From a checkpoint of a small masked image model.
Data: trained on capsule endoscopy frames (Kvasir-Capsule), 42238 training examples, 23.0 epochs.
Rows from block 3 of a small masked image model, named by matrix and row number. Rows with one number belong to one neuron. Each number is 128 + 24 x the weight over its row's rms, rounded and kept within 0 to 255. All counts start at 0. Numbers have three digits each.
After each neuron's rows are labels from the 100 images, of 14976, where the neuron reaches its highest value: "strongest on" is what is common among them; "colour at peak" is the nearest of a few named colours to the mean colour under the peak. Only what is clearly more common there than usual is listed. The data: capsule endoscopy frames (Kvasir-Capsule). In brackets: how many of the 100, against the usual share in percent.
# fc1: MLP up (model.blocks.3.mlp.fc1.weight, 192x48), inputs 0-47
# fc2: MLP down (model.blocks.3.mlp.fc2.weight, 48x192, transposed), outputs 0-47

fc1.45:129095099155133118120097149112153149107109120136103113107138181102133129133120128075122102094153114162112132104115124089169136157186132103135108
fc2.45:116109111080126140139125112141126131112157142119126148134150108174167124143080110128125117141137142096140153148135106179103097153064140158099149
strongest on: finding: ileocecal valve (32 vs 8.8)
colour at peak: black (100 vs 5)

fc1.27:121129120100115086143108141098142102147146092139144124093096096114143136107168111120092129151092122121158144149145065181152138138156117138137121
fc2.27:114173144122124116103148088105117096158126142086118137114105135117122154119099107127140092132111143139134126103067127149160154097071124120127170
strongest on: finding: pylorus (27 vs 3.4)
colour at peak: grey (48 vs 9.7)

fc1.123:095130124148132171110140123132107108095135141130107114115160085131111099167157121090171115109128124114135106151157142098158092124187146097138137
fc2.123:129150158095122106175140178092172123137118125126151125138143161117114122086104107126155145114105126111166158165139103158116113119117123150116180
strongest on: finding: ileocecal valve (39 vs 8.8)
colour at peak: black (100 vs 5)

fc1.141:098152113100142094117137175118149154113147109156180122135103104111131087117146095118096174142091125144144126088133071125125135142139135129131145
fc2.141:101121120169137127155067105097127148117114150116124142143156173156132145103099160137132111129125141132110139150087144141139128125119082121101192
strongest on: finding: pylorus (27 vs 3.4)
colour at peak: grey (68 vs 9.7)

fc1.191:119121139114129142094109148144072124108143128131156093132123139102113112139128136165198159137111124146118093103099140151166152170102163128119110
fc2.191:140131142133145116132097106113173132152123112133178106140123147129121062130117082103073119087145121145103134150120100158102139094131121145147149
strongest on: finding: pylorus (44 vs 3.4)
colour at peak: pink (80 vs 0.8)

fc1.147:109158155147134121101149101174112114095168133110143131128144167163111161100120131122081120138137140094133128153155122133098160110150156115161176
fc2.147:096100101131153140135165132126115136100120178157127119157133102141123128184150158107082100141106136126177120098143134151113089147125132113087130
strongest on: finding: foreign body (25 vs 1.6)
colour at peak: grey (49 vs 9.7)

fc1.177:118124129066166130150138155178093132079129137113143128149141127155121109124125120118104143124111139135099126100125133101138159093153199143136108
fc2.177:167109128133135117135090180146120114114176089134150101158115104109117151118095134137147104148090159172132131159103081126120115138111128144114159
strongest on: finding: blood fresh (34 vs 0.9)
colour at peak: black (28 vs 5)

fc1.55:094071163096127131130116130101135122144113132119116135114101113155081136129159147098168129166123121106145142096158084106128136158113134121155079
fc2.55:162125115143126147116144110125114148115157103164137172115092121126150144129168075136168139070148138151125110129178140150098115148150154121108122
strongest on: finding: pylorus (41 vs 3.4)
colour at peak: pink (54 vs 0.8); grey (31 vs 9.7)

fc1.13:129135148149103133122089122060120125101108127124138122134123190121126155096140113100104147092136154144134101161130132116140092124091158145172152
fc2.13:082140141121146112154103167113153159144101122136104128163167114147108113157125121110108089122144130093151150135147112147092101134158099137068133
strongest on: finding: ileocecal valve (34 vs 8.8)
colour at peak: orange (71 vs 14.1)

fc1.155:100122113140119189056111133131106142139115111143128089133116153095131129096101102117139130129120151148131153098123123142140111203144120142140137
fc2.155:178127127106091128146130142112074162164096119104140111101140103131144111098124134135144143148152084115111147124142160127150158095097115162166113
strongest on: finding: foreign body (29 vs 1.6)
colour at peak: white (81 vs 0)

fc1.69:111116118126129176081185143118120086151117122130070121141154092141146120117129135113092134123139116076093117107115102151124129093136114157138119
fc2.69:116147107135120108126127083160150192099130101141153100060143137164146133113128110116115115106162115148134123151128149086111135157120131096113111
strongest on: finding: foreign body (26 vs 1.6)
colour at peak: yellow (45 vs 0.2)

fc1.164:104117077138117142127119139162120130163115146161103087178095145124073174122098109149150146131133143118108116114133092133140139168105131150132151
fc2.164:150115148123107112122114150099163107085132088065124166076120124145172096121111127117097092119142098142105152121121136104124116111132129131124092
strongest on: finding: blood fresh (36 vs 0.9)
colour at peak: pink (91 vs 0.8)

fc1.0:104126087136116165130119153155109133119153114090105116103083094112156140104174128128076120140123143110138128093123130122136189149115111166112138
fc2.0:119163126088136141145167176086106091127140107113125063123149146144127147147098109100085136114124155136169110148160130104141149126113131130139125
strongest on: finding: pylorus (55 vs 3.4)
colour at peak: pink (77 vs 0.8)

fc1.132:160168107134148128132117122150092120123127132107125097112119108106177150144117153104117158134088196090122144142099148163160139151136165112122123
fc2.132:121098117122125119136146144178106083138171163136125142153138147124155138136123141175137177124128142134136096118074140113145130108122129117123057
strongest on: finding: pylorus (39 vs 3.4)
colour at peak: pink (61 vs 0.8); yellow (29 vs 0.2)