config.yaml
arch: "swin"
model: "masked image model"
method: "simmim"
mlp_ratio: 4
depths: [4, 7, 4]
precondition_frequency: 10
Rows from block 3 of a small masked image model, named by matrix and row number. Rows with one number belong to one neuron. Each number is 128 + 32 x the weight over its row's rms, rounded and kept within 0 to 255. All counts start at 0. Numbers have three digits each. After the name is the row's rms in percent of the matrix's.
After each neuron's rows are labels from the 100 images, of 14976, where the neuron reaches its highest value: "responds to" is what is common among them. Only what is clearly more common there than usual is listed. The data: capsule endoscopy frames (Kvasir-Capsule).
# fc1: MLP up (model.blocks.3.mlp.fc1.weight, 192x48), inputs 0-47
# fc2: MLP down (model.blocks.3.mlp.fc2.weight, 48x192, transposed), outputs 0-47

fc1.68 096:167129169138139115156088170118194131161084128101174113129133145146064146129159117114147130178172077103148161153125145110216104138121103151153070
fc2.68 096:121125135094126098113079100186067122122148117170149120147129206086157128114144138161129200101107143132138127156124114204082134076081130108085116
responds to: finding: blood fresh

fc1.92 112:119101120158075110061118106096136127120145162127148129130149161133101049124147119071152100079090155126167148126121135195103131101129072066177099
fc2.92 125:146159139045103115151169125110147131119107096105142147088122073151156210130127101149120067138139103109131114172103124073191129133122142138069171
responds to: finding: ileocecal valve

fc1.167 100:101149116054153156058108125137083138147154094111136123129072171089164158102139094129086152158163161096138162113058158095137166147113105167127163
fc2.167 109:186137217092129111181168157163127101095122104115099149145135128122112154071094106146091118142135140098194119157085138123155178133074171132126161
responds to: finding: pylorus

fc1.137 079:166097138108107132142078170096130157111099170137147140189194125095134177120135092064114118081081120104108154126119108086084061173115150137150148
fc2.137 068:104197120106157145121131103108141136115141107144154124149187179118129101114142132085122064109202210103179098144113075133122101091132139139083161
responds to: finding: pylorus

fc1.160 080:104077125116093198149138124095139128180099111136142143120098095081169139130075165150171139117123165101112104150111162122083160221084162141114153
fc2.160 076:201151104086120110100170127158102137154199109076124158092186113109104140142138175085100105163101095172146152110154103146140126144064148156109161
responds to: finding: blood fresh; finding: pylorus

fc1.9 082:124141120144163112186123142160088173130141144171084126107118121083172111180188141096150141156078125110140147128098138076156098113237135132131123
fc2.9 087:165143095100119143124094121121138138157204171091135112139186159079132095060099145139144193132118164125120121132138074166100100111064171110100153
responds to: finding: ileocecal valve

fc1.85 092:165080072166149143163070087116177137124088106106099117099157147156117159125170145106094151164118082116156162151177170115156125086186146138124076
fc2.85 120:166077097096120099133174123104094100109165134125152142092170163124128160090184175133177145168107151139186135153120111092070104130073103093123075
responds to: finding: ileocecal valve

fc1.11 098:123120131107124113106115125125111158140118150088132179128108186096119175152228124127179183047068112139141116148091168105115094156105111111133141
fc2.11 092:078140106146159137126096116126145171110122057124175088189173090142122123187052148104085112137100121153102187110131094168139094114168143139140121
responds to: finding: ileocecal valve

fc1.117 090:151192114108144120112068085088156086137136218078093143099191095102149075143152149143160136158138130101131104121114148171183148110143131123137117
fc2.117 097:145100091122136109128176079138115136193151121167121085106059170136127215102141118133200155106135151081176146111125117084124097124148090128112114
responds to: finding: ileocecal valve

fc1.165 090:128147139115117139107089095137165174137108136164127140159117123109153105092072150158157187129179101143128163149073116120127083015116119162171109
fc2.165 083:115100187151105156127053118159143143162094133133173141141096169128104149120077085146174157092040082140106147121115106161142149164103127168117163
responds to: finding: ileocecal valve

fc1.12 098:156117120133155112146093131131136136131131057109125114084120120108146110101123116121135092106109170090068117166117113096191111116237122122183196
fc2.12 082:111196190105157148101139119144103178167115137137138129150109132078141093128105134176140217134115050101192132143137096140161122108112125146094102
responds to: finding: ileocecal valve

fc1.139 086:136110180208106153096118169102098148156106133107088163170096171174122114126121121150175157143150115097103117098103122122113155154083213143186139
fc2.139 094:170144117154060119119124112125167171200076132095148121150159123124101125115101144192187121114139099143151200117118076180159093118091109155136122
responds to: finding: ileocecal valve

fc1.71 106:189161160089166149151112157080092157127162106077166090130149137075124108135095136059129153089085160092124179100144110124130077152099127076126130
fc2.71 140:105089096145132035106120128188140123127111167152104186141077087136104133125130141162138117186174068149110106152142094174141151098179131110137158
responds to: finding: ileocecal valve

fc1.184 117:121137137175042122127078098178157109105117130136146131118131159094124112118113137127132087077129142124083109167102145202148143097157180164209107
fc2.184 123:145132154173084153109110141120077182082106100114161086120115140198130153145160150104087186134150159122100085137152148092103077128125063144116074
responds to: finding: ileocecal valve

fc1.7 099:156070075129159175090183138158172101148099125126074118129126125140037118148102146133126134112143151115147097139169078102095146157073152178148107
fc2.7 098:134157171104133120097131140139129134154173099104117134079047069086110110121122104132146168122141065150106160093190117180097130116121194095175127
responds to: finding: ileocecal valve

fc1.190 082:118078101048130124152118142097155169112099094117146139134162139163118169148083111159129103108133171125132148128130145156179150180048152125165051
fc2.190 099:153174142145140127122128157198119164129092201133106072141135137149138157111185132122103174090153107109106074132140129165093095069156079153102177
responds to: finding: ileocecal valve

fc1.170 098:168117142121118127120113081106150133060121185116144112084136089091182152109084139117159107094144068120138146151097122130093204153107173093097187
fc2.170 094:137127133092156183139144127091082143100167162171095068150099097164105187128076100144078102165125165103105075152130147072136118164158109096106141
responds to: finding: blood fresh

fc1.154 092:149069114119175124086133162106077133127095148154132109150091125144122151193115136147124104107143040142101070114094134128134149128099205193135149
fc2.154 128:139178177148145146123142077128141100124101142141147139151193118130146134098108125133167170113078172151162215145088059079124095143105132141088091
responds to: finding: pylorus

fc1.182 133:164127142105199120144147087154125125177189050121127126119155130137090188086091093132114071102168129113167114088142172136177142153114140148111158
fc2.182 121:132101104116102125133125112131136152124206115121125129106120184149091145136173101109156135111194070070141188105184130183108091185151111145171128
responds to: finding: ileocecal valve

fc1.181 090:155108167148093127151166161129149097110141186117150083092080105147103167107087140141130172136124134077044103080149185089150140169102129137161098
fc2.181 103:172114102095139154130148116099117178129164142109075130114072154083133157109144111153074115194147092062119085100126155189105130150128101190097143
responds to: finding: ileocecal valve; finding: blood fresh

fc1.86 132:088146172116127152125120161108102097074146121074198150114136139188139099081094084109107117174149111104099116125148148165102070085139200103137113
fc2.86 117:134100139157138144112109114122142119098140118158102127138092157116072127213097105124059093155117128185168147186139145138148125225113128120164170
responds to: finding: blood fresh; finding: ileocecal valve

fc1.63 086:117114168196079126145130125046155076095112180098198106144120094122105104159153121099110098110141122130155142146186105145116136133135119102205131
fc2.63 087:160173174073074118128111161107129124150090116088132139137064132130081149126099105180170137114145051120145144119146128147136096061185123104145175
responds to: finding: ileocecal valve; finding: blood fresh

fc1.34 098:098140158086094168128106120095169128147157213094111106149132109103149162130104128200121119151122073080105165117139115068100150078186131159136130
fc2.34 101:172084112129138167165128187122152131174091132098076134139065100070082090138113152125116114183076116100136101108123177143101173131165108169104149
responds to: finding: ileocecal valve

fc1.96 081:177087188108128105123143094150149067126144099117099114087118164142066040139100130139085145133123170163088082108095145147095141174125149136166122
fc2.96 102:124170129109148151115079153154123125130128094093150105112102137133187108099099079091100134168189074121103168140157185144141199138123165111202114
responds to: finding: ileocecal valve

fc1.128 116:149089156134105102138116175162159228135073115106129115103126091142180076119123147094148113104106137180102130162148103128070075127095154115104166
fc2.128 119:148130071122111104181092157078156119145151096110166168098209128129135173177131166086117161102132160088137130103099195104138095135085124097129100
responds to: finding: pylorus

fc1.107 093:105080139099134104178105124106196191162062165089145123145110116142078154156138097181111102148145071148135130168152164114088093104114152086138140
fc2.107 116:157201153123129174101125120139111133076147125108083100125181139103209115078118118059121167112078156120119139091102127127148136179092133183120120
responds to: finding: blood fresh

fc1.175 087:130176135111152074144122125171102104076058164124108116122187110154102100137168147094103165124097106111151123112099179129104152143168197061147108
fc2.175 082:117116146139118149134186166085145131148173141155141108166070124134146180154055120157124129085134144121115159170127102141112098099090079217077120
responds to: finding: ileocecal valve

fc1.38 091:155150113097108186104177137061185112136123183139089130123121116140170144117131129122126147068141114083094175157091089114162072088081132171134098
fc2.38 099:098156130138106122115156086082142111164030119122160125124185109156163085106151149140132084098129141107139127117199146102078160116184088104098101
responds to: finding: blood fresh; finding: ileocecal valve

fc1.174 107:076145122101104164107122154156134135108196090134136112182152197159085152127140057071151121107125068087133145113119115148140088179083146142126145
fc2.174 100:151141169172175161121152130148085126126096088148147108169155126119130048143123131120075104166064150213109076155155138131106115148155162158148120
responds to: finding: blood fresh; finding: ileocecal valve

fc1.30 095:142154175139068144110104147151134165128124081141143119057133124077112092155073140110155127143155181101183123083088107144172106129137092171067155
fc2.30 076:100095068125095128157138173088181116186141111174154155172106116153136139137198145143135186077094147125157137129118109110145062133076117122165106
responds to: finding: blood fresh

fc1.159 114:168121131043139104153105118131123152134107117053171181178132133128103178119079102130150165069108098158112157152148128152176119156160110156077127
fc2.159 114:130116150128061097097097132240136149117125119138143062102172149175182155118169129128144111086168113137150140131135119117099108134093147091182112
responds to: finding: pylorus

fc1.118 089:117181157168150120148122146148073075081086154125145115129168179124095110174113121065103161167127135158133116113200180125108112139076130072123114
fc2.118 093:103119149117102129149129143063103114134168102127092206116065095106094149158146118192157149164111112106128179126155077169111110187086137150158148
responds to: finding: ileocecal valve

fc1.42 128:084140156090099148148144109129185086109138165140128096158145092101079141168118139084151128157152068177172125027123109109162086099128125105139115
fc2.42 108:163129112126209142094151147127127118115122154122089112104054095106134154110135099127052111121147105083100085137188175141140179105165115095079146
responds to: finding: blood fresh